python train.py --image_size=64 --crop_scale_min=1 --encoder_norm="layernorm" --encoder_mlp_ratio=4 --encoder_head_dim=64 --encoder_qk_norm=false --encoder_depths=[2, 4, 4] --encoder_kernel_size=5 --fusion_encoder_drop_path=0.1
Rows from block 7 of the image encoder of a small model that answers yes/no questions on an image's attributes, named by matrix and row number. Rows with one number belong to one neuron. Each number is 128 + 24 x the weight over its row's rms, rounded and kept within 0 to 255. All counts start at 0. Numbers have three digits each.
After each neuron's rows are labels from the 100 images, of 14848, where the neuron reaches its highest value: "strongest on" is what is common among them. Only what is clearly more common there than usual is listed. The data: Sentinel-2 satellite tiles (TerraMesh).
# fc1: MLP up (encoder.blocks.7.mlp.fc1.weight, 1024x256), inputs 0-127
# fc2: MLP down (encoder.blocks.7.mlp.fc2.weight, 256x1024, transposed), outputs 0-127

fc1.572:134055126082116099109140150095137155119152108144156129093146159142147148135121133170153142146094125117094121130167155163109133095122099133136142122148070155175121123122120092141104151141173118175100119150103113105119088102111089111139115141110114135138153097128118124140107095110079105132114135152149171137111124107119081128105166152073150108180100144151125117157100118128124141106084
fc2.572:080192128141130098108117094136149121122080156112120128116121137150137095112127077134142137119145141153131128138141129100127099152147115121106152173128148119123116129119122116123164112123076145125130113110156109080136147136100111211110133152123142123096098172111151122088123145134147115141139111102116097124184138154160109128140078105150124125122132106077112125087136134101110141122132
strongest on: clouds

fc1.341:081129142120150173152093139129107155126146118096121125113126180135122122101120101136136125165136147124075122171154123102168129147147125129140096120080121101075165069122164116173114164118143129102117133120079115100123107147146133105129128117090152142089132123132143086148126113172099135157154088108094119106139096181163122129141104158141123142141153154109126100102101145089134087144108
fc2.341:136111096129145133125116120137099127138143141159103114144134172130154133111114117114120107107126142128155149105154156149093136130117136108130108131129140142133080142137109112089129087136144087111119203163142145138137159127145134167136135111186116139124112093129151143118138126125139173137136168121169115158122119099129128125157132145098102118107171090145171128146131144083121127163118
strongest on: clouds

fc1.540:146201142133099130137130134119133120097156127166122068135085118085087137136100171112102137110124129136152144152152068121102107106168141150124107120112105134088094090095079141089133151184106157108116072090115161161120117156160113117135089142167123138149153130134122116143125103144160168144110141116147134152089119113133137107156127123118138112097147120155131132129131111139158124139166
fc2.540:144141137156140140147137137119086133131121144105116108155125161122140100115113170108139139106089113097149138125137117126134118129098190127112127126113139112117140124102142101085166143121149139114129140160121130164116116107095103132126172142108146142155119118091109092120150153138115139096104192143122134122164129129126128145149147166140169132143125157139110157089082182156141174120094
strongest on: trees; water; main land cover: trees; flooded vegetation

fc1.202:063132135144106184134149128125145151093147126144128114127144153097133101158150103079109092158100159103081127135148118138133161161109146130159118125149155058136079122149103131129121143135182133170119088075109126120149147155124114088122135151135069152132111155097104131152140097180121125131145146164162136148105152119167135153132120121128122120114169168127144161140142105150138142139112
fc2.202:149126157112146115115170142113155103132121147125112116131090154156100120100096156109128153162111167142154108100144130120144104118126124111110166125090084113115145106137130126160138108111113142137093137114125091160095154126116121107111103162109102138150152153101128111109137167135151140145139071091120104132141149136181150137132136118104077095066144145111138161089099184135119084159164
strongest on: main land cover: crops

fc1.442:131085101126137084120138149130109119159154116105133192107137109148120122113160160109198121144089135170085113082109081148113124120125099124164110115138139153112185136112139166102130111130137147121081134104112106145112152157110113120148107110126117188149096103132110142165119121128160111119137139128119134111127104139092152106177143163157144082080146138138135144111124136149143129134095
fc2.442:127161136126121127135100128178124139090130136143146127142122173116112122144142170157140160130177120111110147087096132135120093178154118122165162131106086142143107109132126161149079097107119132091140101134086167137106155054115161126088138159146151108118116097133129146125102106109116126135118107148143102144132143147142092121114116110103140109126099101143105099133095158084144136133114
strongest on: main land cover: crops

fc1.181:098082164157138142097114107132107147127100115170123145097149121136114132129119137114152137116114069120107109122123114149136091098108159089119159135109146166110145172157167118134149111125149145138132124141126104117119134131184135112141091176171131126116152132131139120142135090092103152098120137119150137102106151088091144131103079096112164129134098119166096137148087109125144163121133
fc2.181:157175122119144151125125150136182135095149122078132125168109141121148138134135112125089137160128131160153136149105143087123147140168082164130132107141129099158119104126114150154100116102119077113130137139101149127118125138095131106115120108123140108118097124114130170143130139146152100149179118140120135093152094182098118133122155174125114134104143113098126115108149156102118090122144
strongest on: crops; main land cover: crops

fc1.28:140165132105102134136125118133135127135075090186110080138084168120107163118136088172126093140103116149097153125109100117136072129153128096117112128175113142108171154097129100095103118102146173142142147157146157128142137119106145172147104143120130128103105116165120145119112135129110157157092185126135100144134171128102102166112079090130120129151164114097139117160131141143141128147107
fc2.28:121135147106082098129138145158123076152162155138146158090108123139148084166142159124148109071100155111172110127095124127102152096132106134142124157119110123153096125118160156132155129116110149133180133140132096121113140125141117151089160095135139107163080146134127142149170114142134131113141098137115149125074128143120142111161134125091117130155132108166121151106162148085132154118134
strongest on: clouds

fc1.560:101128147147120131115088109149130108138119146165164117126137113104115125133122108116134110123067155079174161188132156121095113093115173138168119096134138154086149103104172115161124091109148131145103105123119106119103101141131074121130097128121123128141142144148145153156130145080101131173144102136089136121133117117165155115115113129117155146160120110136148134094118171152109170121102
fc2.560:148131131127100134130162169100120138104140112126112154119117146143105123154075140123096144117149065153075091083137132168145107134121136135124110158132116118186112116128133097082142153123133090136146150152117124107151180110140126109148138126107058139107099138092094128113125139142171151119116147112176101109123136121110119165129119118120140153115136157097135178115131091100167099142165
strongest on: snow or ice; main land cover: snow or ice

fc1.362:154122124159123152155135103135154143113123161145072107117109104096142100102114132110143126124114090142124104128156122148125113147151168163089150123134148117156092169131135111130146125133156132072168145123128155125084093139154142121198130117165160172112155127055098121110119106159094141114130118089135110116166117147142137171109117142106085166134161141087155126115087169096150082125152
fc2.362:141158111117160093093122128115130124116123145101169149140138118159117158139145145105140120116133139119140133148085107098103108107094108101132087107110152139110167117147111176066124151133092096169129125105117124108133142089114119118107149133110105103173096161187170119125137126112128100158134134136173107151106120119120158108161124129136142084133110103160066146126164100141107149117114
strongest on: main land cover: water

fc1.757:109121163124136061110138136144147106072164134161097127114099131164097122103156108143134141135153118173150085116115150119122125148098104145135136143134134126099163112089144134153130115149146132150117096180155130131106129177129161149095087156106101099134159134142122124098148114143139106117106150123112146122108110163137134132129145113137098138154141174146193101132080155126127136093094
fc2.757:153141104177128164087120116115112145121124110134112121131120134112135175124105103177082115139148126116127114115098104094144122130159127151127127135153124091123165113143152161139155121108127159123123168117124141092128126128125147096105108142133129153132144130130073104141097132133150126096084151103086103128136100084109132132124134127085137160123130077170113137144163128142111142118134
strongest on: snow or ice; main land cover: snow or ice

fc1.306:106105136139118139129152152151135143148101078132170127140125164125106150150170128152154101091153133124126156091108087150161144143132125160134096115133126120087141135108086139084131089126186129126123108153152076166103124122107179123158147139168087127140093116127162122131161147145118128083176119098101098138093116109087142075092150082139184099108102111175134121112110132147126141159109
fc2.306:162133136135169105133130079091115106109149137137155140134148152113135077114100145149143113140120060115126079128146147110096098098165123133132153133086127131141106120114089077148124163136132149116122144148123173091115112094118098145120078146150139115115144107120113146133131096155138175106125117118134181135144131109125116130134155136123110145176143122119164105147159161160157101095142
strongest on: bare ground

fc1.461:143148124148110139105085112137138115176135119095091132139104154114066142160120090135089139164125153134102089138143142110128162120103084136141143109112120210129113121061157123157135096128133125139139145148136116127148133144119131142157141146167084112134178113106124130189145073114099136148154120145134156155079100141144144138120131107166148130114111122121145133108138121125079184138150
fc2.461:153131124120121116175134127107126163109092155141229146119140144145161105144142111126124126135124107112129172171130128146123145140109115123144109129135128104099154080140076154118144113136121126085140092114128139121119069118150127089153111132104159136085065183110125149120104116174130131086102224105140120118120126151135091104113120138110125128125126141117131131106147137149143093144111
strongest on: built area; crops; water; main land cover: built area

fc1.238:156102144121149115105111113157120160186127152103098135138106166164118115100136118096157122166131096161145104133115103129121052134108153136117143127100143128138150144117122120130166104170129143108099148137123129131112141174143111130137160128140154124128115159088160111104176085126132105108138169127142134132099140096112098165147130158097163122200104094131151120123147115107089159132141
fc2.238:128142116187119141133150140084115106080117104166150104113149094087166142151122146146136149110118149126085144160132105157128159104141081087157110134132125122099137128137122153141110080120145129172176155149118114137117109073089128116152112143154114125152123150125120154143105146137128126138130091106087119134175108167110145091096124127143111109079143130137108165134136135133159087139161
strongest on: main land cover: crops

fc1.429:162160149121159111172101113135121161141109129125089083152126124129090148078118144125157118160120111169112098106145118137145126128151119135133118095160129106148107129168133134103126129157114104138127133187104151121099153145101124141164129119150167119115148136096121136113122136165091157096159119150181121132137116106168085130105103080111097109119107151172091112143145124148111141156121
fc2.429:128104104145113144082167141103129110132139144109159147127127131142135120158140115100127158085107145095157130121110120115126128108119157101114096153097155137107148138098135147154140121113129154104144139092173099141123097105157121124099149139094100141176094100164149124149091102129147128171102129134123134108114147142093177131135154173130143158142155125105161143135097151107165142103196
strongest on: main land cover: crops; flooded vegetation

fc1.335:164097083166135139183104125071133092147130138149112114116108122092133124115146130138123147122166124121111101093157094117120120166161146113149135148138136110153075108151118129065146109178125126116104129156141136142142090127151149112156139097131105176135140186129121127089144165130139128099136114132113116119174134084105122150143100091124092159118136114118135147165128179109139121147128
fc2.335:100160141105125114095166140160131159114104131098152172147170130175119157127149130110136100119093130116112149151100124125119111088076146122111095091117133149108161134131138159179118132068123148133161161103126122130144148125130098161119116143138148075127100111159134117138103093150092134189127128106148097147096126155159165115109142171119145093146172131135113123115106093136133139112117
strongest on: main land cover: water

fc1.210:115118144148108111107153140106111165127164164129117064159105131114146151109139143128104127135122151093095170114148152154168150139131131081122125104184145123180115068100113160119105149144178118126081121113095150163139172142166150142090106137114109116120165148141085136120126099156114121135124131127144123147114158116153156086115130135153112120135116143170132167136141076143159121137125
fc2.210:145104148121098130113106110107156123123150123097139128084151119155132102156110121063112131136150105119141122131120130175109110166115137136111123139151111160095148194151105097142137166109120136124121123136151140113115067096120130116107124124117125163163161158117119104166122132117098159100113118154131123118174087135133126149126163135141101091121140124094151105105131143102122148141137
strongest on: clouds; built area

fc1.48:144161175091125146086152118168106139122173130120102164131139121139154109185166142142127141170105122135156129126134101099103124093130111085135136125105117129129112134109161128153128136107111134144108138132083144145104132098107118071113162148112092133113106137127146162158107133124092110135156150121115136084077122163151138071111156123095150121101135131110117154100136092139118160121147
fc2.48:146076080092109133145085168100157106101084164159162114180087073111116141084084109142105135132105151112048121103107134173129129129143142133138147104132154130097146121099139089092124115120125091131133114181137164113134180130139125135127101138138141126128182126124149135127145140115097151092090119151156100145172128125105139160150101126168140119154124099156142077111148122088130101118114
strongest on: water; main land cover: water

fc1.656:075103086102121128112161159124102126119136127084118131119096139124092129176143139171135087121127119135091103093099163153144117128129142138167118162135150136146130136150098127124140143112171112159068125135146145075131138155100139106113086212121114155098115089175105109138158133076135142080111134134130106133118111115135160102125151110153154133112135138124165131161105109119113132098141
fc2.656:160158176105154144123108086172150161110100101150152122142135134117162128094117112135123150133130153158157094135141131154112142104164114156128146099112114105111153108122108109153106128151125099091157089145103156142108104141140136163166146087098130120086151136095142158171118119143107120139177147083101127115131165124098129134091124129133111135142126128137099109120143152128121129104111
strongest on: crops; built area; main land cover: crops

fc1.149:137148121116121155123166133141140095133122132175107132113128150121112105144094090086168121122107085115123164136129131097148066118157131121119112089143126121104116092120130130090162154129103116136101115141103127143096147164104099118125137119140131137137145111129109168137187125168101143143136121123084145103171141156127099155144144117144112120103137134168105144164116106135156137139139
fc2.149:114123127124109101120122104098121123112111145080119162141118163122119109135089139116160112095098123140116063123134116126094167103126178140131082122140129113129111133138130093147131134133123161161104142138151141132142099133158145153063118143155164086136127110112078106119094170106155152109108166166129113139076146146102140128141127146156116104135145134135075135154145102107135162127124
strongest on: bare ground; snow or ice; main land cover: bare ground

fc1.574:140099131092172143109148139117129086086116089132134159095112157138150123147103124147133064143092122107156146138111171161129113152134132156124165102146113164115163124136110116107149104078193124130093104108128134097104128143163122127137107136080149122138131113157097101142170115101135182066110138114130121128157116100145115121102158122123151140120139117128099167114120133121121136131116
fc2.574:136107174135097136153138073139132175154111115146126102134104113100089141127089136118117160119139131168092087138102106154131155108179142131140124170092150130097081110149130136125116153130105128124160124154141144123154115119113118113127141130143107141078138113132172143118071150129107136138170107120160109105088125128095153121126105147101112154150105154133141106123132113117119077130138
strongest on: built area; crops; water; main land cover: crops

fc1.15:133171140153138125128198125116147122148129085144148165125181113149142125157154086158160146107132079136170156119099136091151120141125116139114140131103101081118148127101111148120090140083141136157104098147085101148135132134164158112151130135132091137119139125131148127135150103131076138114139126109138111125104132159092107162112153149121195088074102145145106127101126132074135128106111
fc2.15:130093151111167119141120123123128095144117157133156095141076178076120116098097142119112104134117123114075097134151066164097106132180123143142117140106127172119135116107142128123132116178139115115084115127128166124097143120087155154128147155118141128127120116124123135109098144153104125099130083150129157144155146122104113120111127111162128128155138114107143116200136179177104109157144
strongest on: bare ground; main land cover: bare ground

fc1.353:123139109144101137076108106103151112121160135152146144088104164142111171096143130153099107151152120123155060142120154123173134131176138131131123169145171138094137114081079118132121105127135164143145105133107128135120124139100130144135104132167127138175124114109147128166141132145106116087142111142155149127108082162188112166160147128118101132126156101123178148111096092129089128123124
fc2.353:166145137131103120153102104125099126111092146160164108136143121120164085124165127155112120144134081115174137144069131134115123158097121125117111160166085120155156103129085109120165149142096096114152147169133128122114111137128129084149106109142149165123123136123120139111087116148103152100088149089127101158141107108105158113129144117100131117137136140172134089181150142139155156158090
strongest on: built area; crops; water; main land cover: built area

fc1.746:110151133165134102154107125137127160127157102170162145093161110110117128125135121094157131133130167132082138140126105116155113118138145135130145140140166121184115102171120133085080128111169152118108148123129127099112165122132115164171111104123137173091139129106120147159124099170155152155142081100116080172156176177127125125128115161127113139119117112134122143120148138149127160137172
fc2.746:105105136121167121140143116102111158166098082181141134159131183108119124137123113124089118117147126141092080150138147104142140145123146121141088088120125135121122124150068092128124112144142109115095142148127097129124114094081092120131146168170089107155169120133156106101129157088108130151115102142134168126110124170138144154176158158128100118127133112140159096145135137104160117161107
strongest on: clouds; main land cover: clouds

fc1.4:108108091148111132137123107139104154141143086145145081129148117121130125081078126134122084121136121130108136144087098085129107173105132124113135166109105165140106106134128176133152102148130140137135134132123134111118100156164158162127118092096129168142085090131134092093102136102155124153132122120118099139100175127160112133173153080143121115123098138115111106094135156183099128123124
fc2.4:140115119106115140127110135105107126127128146150122164131097149123067126161112125164116171135082123106149133123130136128137104076192125108129115140118110150160110105138136089144120115079147125124114128103122075087088130110098118120145149129125138105143131084116156158143149105108152172106147136121116109108164112101128167085110123158099079140110118118115175142144127110161135156095137
strongest on: trees; built area; crops; main land cover: trees

fc1.655:106163130155113178132113107136129112133169093136113166117124085130138104131109136123164128153105160165151143147124175133149171120108165166113136117159135141121155108113155114138098112062137157131115098145111180158139140120125070118157077110113135103157138076146096127132106115143137130150120077175092163141130146100128117145138129162122149123102097123140181108126103103140126137122149
fc2.655:169081157123146066157121132128134160156111145105097129139098185120117143149142102119079122114124098083135114123124101111146119144152132097137127177121128113139080122152135126145181189185122108120152138114156055144128098131125136132085172140128101140119116189103182151116131143126131139124140148118172124101117149147129113138118141127133111118144170144119114138112141145125134118124086
strongest on: trees; clouds; main land cover: trees

fc1.26:133184118163167089131132066162153132141142141084080123126096139126086114128126134108160112130118156151129099135125144122138157111129139146139122118123123102170140177093122142102140172137116162096173124163120119143154150122125107128124124133151119172135114149125161132121148119123102141087139122102143104096176092127136118117191130090148113123110156132151142083138092173101109144127160
fc2.26:124118078082143125131155149098111114126116121120194123134129128099104122081122153114141110138165095107186100131135099135140088135127144095160086112117157120125143132172130146110151129154124155172130110115152102108089117115132096144157137108107124127127120138124142100089135114096107156080123128175149125185118138133129127105105131135172159142125100118095093137127162098141135095099122
strongest on: water; bare ground; main land cover: water; flooded vegetation

fc1.564:134086184150133147120145131121103138141152096065082142107146094146110160138171116114128090132132160151109147128163158128111137101127071131140176125140142153090126130135144120161144127112105103112110103177132131134141154124145134179099126113132106085162163154115081078178137122161127142097142130103100152113109067063124101137130151167116142122137130152152104126134105158113132112142139
fc2.564:159137121125124128128097099153136153149094116167143093106087134133149105123115151118140146123152107110164097168072108130143130154117144162113142113133116139168103090122097128138138122123109150132093140109118102131141122090093125088136153125117137139079120119116134160098108153110096106152142118109120143127163197170130134123137115096064139123138160114125117164105167119142130090108130
strongest on: built area; crops; water; main land cover: crops

fc1.242:137147100106123102089134175140134140157136123103122143159057112109160132160112156137147138157121165160134086128156089145102132143103160110130099139111162163087101146145123102122116117077087120101114141167092152154123174115126120118114123163090172161092162092123145114141144126111085092135154149098116131123128108132121142116160138140146138072083146107155138130102134152129101138119145
fc2.242:128097086132144174151117099118145133095115141156146156109166107142156140125170114101119098102156121127077110136124153153116109140115094103081133107114119155093095128087093135171119126119156126154146139127161133117140117121112125131107144136137105128158158126140157121144135129118112153099131179113113127121091115111088151159126115096066144176171130095126121121165167129116138110128104
strongest on: main land cover: water

fc1.396:154156140156120115128158134136171097157121113130116152108111116148154121091131176129119165108137115165075085081155137115115128086150138126105130122147132096084152147142162123105094173080123111095120148138145087125155124165160126152120106153147108091123165125155132129164087108124119174137154089120126123124127126178106125157150117166082116061101137132116126118075132142107106107122147
fc2.396:124124126075133152102147079148127138122120135153106139127170092112133137116167110144106110159133135117106115117111151151121112121140072134142108117111137101166133109159155149124154127112100148089157116098105157115135138172154130113139134155109107140104169150072117176144123084160137117101131133131129101137106142074158122117101132109132156151114130132135169128164111134170115122128132
strongest on: main land cover: water; snow or ice; main land cover: snow or ice

fc1.143:150166110145098133094079107134158138086131125143145131113127128095093114078157133117158155141108117124136107125156146139159099113137133148122134120122134144100120170129181130145133121128130153151148152161061099139143098093130145110119119163135112084182097186151132113107157093124102159148109109131126151175137142128122112104098068131145132150114144080145113167118152193141117144111104
fc2.143:096135128118113129153151104148147081101120124144148164141115127130143167120102106147130139139139091122126099156139140122119112097093141097138108104138086124154140098114117114135114122156120120171162129107121149117168087147139133122139123083099111094127104139073158108098135108147089134131128142091161117103165158174168184144064114157137095117122121110086152141142107127111157155142158
strongest on: snow or ice; main land cover: snow or ice

fc1.492:113116141127162152094138138123130138138130122150160129145149124136104107087095139103119100074181137090068127121156151102165144137111157114185137123138116118096133143105121151143152141120077133162108132146116113188200159155108128128104146120153112126105133126171157113107136140110132141145138119125156108160089146150158162122152122128138139114167100127155132131095135208164134155096144
fc2.492:144120107169157107103181115138129115131120140152154134144133130120120086139114150162108126121131113134116155182159133115123189121129125142149135129108173112131138172098144164112134168147191158105123107110089104107136133141115113148109109112117117119159138094139090134112122072098110147138122136106098142084084087132158135132138103086096135088111105124135093170148135159156151141146111
strongest on: bare ground; main land cover: rangeland

fc1.310:134137152124168132129117098106124115089098084108110110151093108093094113140114130145158099097131120135149167109138121118093149157114151170178135138142132097108104134203154094158159124129118122131109077149142179094114138156141125152098076135127098119086160125120106070136150168149152108118147108149145131139131114126121113114122126147152147164149149136138136125108117136127083178114150
fc2.310:143124084138072113129152138152114119159122192142120134094145114151127125131129128097142135146121141125117084147133148142166143096140156120091142120108136155151164125069118154141118084111111115113144140137111074140174128100100133110134160122117136140192083136133139156113129092137106144150125142106141130129124087125123153135132153120079126102104133155142126149156123102142142085160125
strongest on: crops; main land cover: crops

fc1.608:136149158167140109159092110130120127115108124116100112154143131147143105120169120141147132153094101149108114128165197147132144117154143102154186077144098106152115165100131154153172108096133137119164133133077146096103108108174137086171123170129063097170152170058097077155115106114113194111120144139117115114169100133126127167168138129154158139136138134120096134142135147116165158110166
fc2.608:156120093068166146101152165148113129150134136090126150153088134150125115138114156106137120096159112120140127154106097118138084160104089138135111113122183159109194113155102107124143116147075106135110130115141120157169131145120141139084112098128084143108142116173142152123132114108113093116149125124124074124062135122110145110138160163178147102105142093154090117113107140152092128171132
strongest on: water; flooded vegetation

fc1.716:081128142151141116139124111112120103119125118097131098103150132142087109144183133160143106095090126115124086118116158165150162115112122149120109059146108093105107129150102136158138112142145099122140145125131145094124081136144115122159133159104093143127194142172136113116149150138139179112115085125156136125135129111120162106155113100111144164144152134089110147118089136114115146132114
fc2.716:145158084074126148093136134128110148146137118143116126161089134129188124125093107101128135110152079106127130129125128131103118121140159109140137142126152117122124127154105131099122139119143108106127144114119112131141168149188143140141099108141073131099082102146096144157124123143113081165149166130133095119126128138141113177104120180157125127053154139137121110155154133094130100160143
strongest on: crops; built area; main land cover: crops

fc1.686:142152093126089119101109093125135126163163141086098121149159126084117122134164117160120104106131139074131173116186122110151132145126138085160149102078137116131134079144134138124172132103141165122142115108141133153094107188153174143157126132155108147101147141156102096108139113138124175128183102133132133134094143121090161123126154121128165157115125121120141071138130163155137171123121
fc2.686:155104099125137135117080113150119106098146113178141128154104137075155116103128134064136169114135162192141103130160096141134157135128104194129152107105121141092116153133116137126168140150124129149124143196125125108164098111126128111110114124112146101126136055091095151112118162106105146089162100136112131117091098137142118110174139129117085126158153088149100113144121130136124141117088
strongest on: snow or ice; main land cover: snow or ice; bare ground

fc1.657:104123108131111087139118117134136122139153143125129126147138112124108142113137110113150107164124140113165145158092156119091084126134128114128085169138089126109162146142167131150165177103105124142115115139115155121120164130081117104155118141090132103109124144100127085113109143131139113083119119140117096108135125086116158131115170144155177144101128148130131125124150119170074160111126
fc2.657:130099132102134118162113159119108110148076139123100162141127140099112114116109105140143128124114120126118102092170134156191147139135116111107137133102128076105126130121122074096089136162122152146126107156115130144127135148144141094119148122132105138091119126137117131169108132139105200149116115128146135169114126146111095115145108114122136147158112123134152157159100115089165099124105
strongest on: snow or ice; main land cover: water; main land cover: snow or ice

fc1.37:117107105129111117064117159115138181150119094137140137080155127137120128143141102130126154113124118143149106132122166145115115100124132135126131126112108090138164148117091106158136114123124087081102158116139155115134079141121122136156100121126145112180186120151106106139077150095155132139124094136134099138096150120122119148159097165131134120137153114103151116115125091148122084128131
fc2.37:132151117122096130142159118126136106071146131140092160138133128139126128106113137135179142148140103117138124127141129095157130121154126175112145138150135156131109108129141095120163140140127145169109092100134114133096152131120108209146135120121095132105127128131147148104139109182079076156167098109124146154131174144088141101133139133126146112134102107130065157101140161116088142129117
strongest on: clouds; main land cover: clouds

fc1.650:141087114115132139128151093114120175109121119093104137145108134096120144144156127126154096129109136154074158114134098120135108151119130156141105155130095120148147125151145154149116107113139155127168081137110127135140124109142122141099120185091122095135114156177082092095141113110173114164169118120143096161124144121147185157115129099113127131122132128102162129118100082164146097129139
fc2.650:132139124148139109116110141162154114111117122110157143123113143138125144135104113153174124107150120114207112122109179132137154112152154120118172131115146111127066120141113129116148154138112099133118149133151107096139110131138124098114115122169084164118132124100165144123141134126081143109083139136137152100112127108119093101122109174164123154149164176143138122158159174095141153111096
strongest on: main land cover: crops

fc1.562:132092110093109145151125117141149126101064087140162154133116111155137143137094110089105099126127112135148098069107140118133156137128169110157136123103101106162089113149145105128106067112146136160124114156140134205128156126134116137115125114115094169131137091130184139134137106134143113143117126100118133120116114098132164135115113183104154148122105160118150105164091116157105174103126
fc2.562:144084145115140141137100145123133149143112119105135163137130143131160091157116116138147120155086159122136174130148111141110151145118142131134119127148147153139132125130155077142133191109090113130166143131093141120161156109145152091143145153131143107133160116094105116103145150137096123106107137117101126084117101118123092117136164142137155127223127086147127123117172126122105119119135
strongest on: bare ground; main land cover: bare ground

fc1.630:086140127123151157135139128137067137135124114132131143137127107145107127137117089123165146111133106126117145162112104129151136143126147122091139159125140094144121132149139146062115112169136170106141157125093144172146086149152085117098154148160152136141080157123115109116109120134128095105131156121173117086156148160131172137160126110105131151090113133129136127140103138093187092137123
fc2.630:118144108117099099106072139140093150121155131132117141108128095151126118106100093185122165097109159133131179131140086168139159152120134127172098101085134139158123152133087169113121138124107134114114152122117097096089155139109125141156148133122153075124149125135100089139135118121132126130117143158139107123127127119150162116117140136166099135143123113109095128132116161095131164118113
strongest on: trees; crops; built area; main land cover: crops

fc1.416:151128142069093134123129125158137133124156127133142143122137117162143106130166121105097146128178097125115126155146103125101097164105137114141141104151101150102133150118094130114128130126157125125115131107106146124140113119116153154121115166135172096152136116113172110131153161113150142136114121137072158126096104129155128151139145127144096099123150122157141148153125129124156142134144
fc2.416:149139103171110174123135134129134126132159136135140159122151170099121110140054093128112092123107176130101123138169151157158124139109162164075105140147179094129086117119105059111149152119138143126139138098172145141130107122141092125126149138113150083133137145074083132123119160092137169148117093141143095104112123138160104106143114140114154139143119111152154128108142101126134131132120
strongest on: bare ground; main land cover: bare ground

fc1.74:146152133091125138121095110095095133092143108122085186150128121120139107118094132131105152115123111077100136159113097121136103114153123127149163120105150145144140134118070123113114129156081140142115102115126140171080130142095139125109121126156165136150132141162067143179126117161132126108151085147125128088119124092147135137136099135114095181146173155122128152143123160117092125135166
fc2.74:168099096164123099121128105190115105160126135139136120149124148111105139167150097137134135108158180120148121129129138128093150147100131143106117139129140129055128155139120087123162099134121147117129141140143129176116144121135137128099124090083116135176147116089138146117106101138113141160120127130167104142144109133100194147124126161112176086128151103157154090119130105109159120114113
strongest on: built area; crops; main land cover: crops; main land cover: built area

fc1.324:140129102138127172160148145116130112122173115146117134155105128154103151138118134168119107144164107136125094126152122107101129120113156104155142163098162127139113171089082148100156131149097109167126154114091112174091124135128135132147124092150141159152130104112142140128136126119111140079168134133130134127111111123145184102147115147125144124104106115139158151131123150092125178136163
fc2.324:147133076171129110135134109112136100135160168145178128115098148112121115122138152100117112127148135095117138143105111130133101098112083162111102111096136146112155137139136092134122117143169126123112124162135103125124165135136110120119087161151154085153154164147122119155134109134108155121134086095131118158129113091132125149129085099112153176170137134165157120109127153142132106072159
strongest on: built area; crops

fc1.216:089181112082096082109178110106124125099127111161113071145142154107154135088119131141121121136115122116128158143148104128142170126109127163101100179115125144120156138083121112081134115124125123129091152136147129132163149152141132151141142135150160122107121167106188130133143128179133116150125170123142151118134158165157123097165112134116130143143154161109097180149120118121151156136069
fc2.216:128101166165109173160153101095086133147153162126116082132128124108120108104131145156120150177117096131135171134160152117124142146142132096147107069115114121119110125169110116134104142161120127119111090103101100098131135136118125170099152125115099167143136071141121138142130114108132143122178143131127159145112117119102128175183132094109127099093087140119159112133115133153089163086136
strongest on: trees; water; main land cover: trees; main land cover: water

fc1.144:129099127126106123133138162076092137117146063101133097153145097137103145102093096086134121102128152140162125159113152099097148113125093140159116118114145179121153123107134101106125165115139159152124109161139152138135148113116090150146105113103103116116142109175116125127140128098146093126094160128096126144088137131095127126120097105121122123136118155153118172168119133107136153137098
fc2.144:138122105108149122125093160134147124124150158106167095102110164112107083131147124158127096144147098138102109117129127110124099160126130093120160166137126128117145129070145138112094132120148120121150139115123139127149132125158148158138138149154153148135135140137162141131117117144156162132138088099139186149108135116077094134111157070138150129144114087093182128121142142126136126159125
strongest on: bare ground; main land cover: water

fc1.534:110160138144116140125089122147143107152211143174127153127150154149132107178110128096116123186085133128107137124117156158108109099118122170120128107120154140140126117081172150128112122126122109163100180131136095155093121095146098107112122141111153121130083138141116151173113124153098135139116159131105142129108110123104107158148132129139150118163139083131135129137084106110127135131170
fc2.534:192112133137148131111155114126130133104067127095116124130131114111130106102135127159110133089146112129140110131132058082099149151120127081136136150128132110091132117174115135130110124123143127083182071157135147129133133154129147146120126127155108107128154168100140123118168143128121104148156113114122118117138154131172190118109128150130104109100133149107117119104174137132146099105134
strongest on: built area; crops; water; main land cover: crops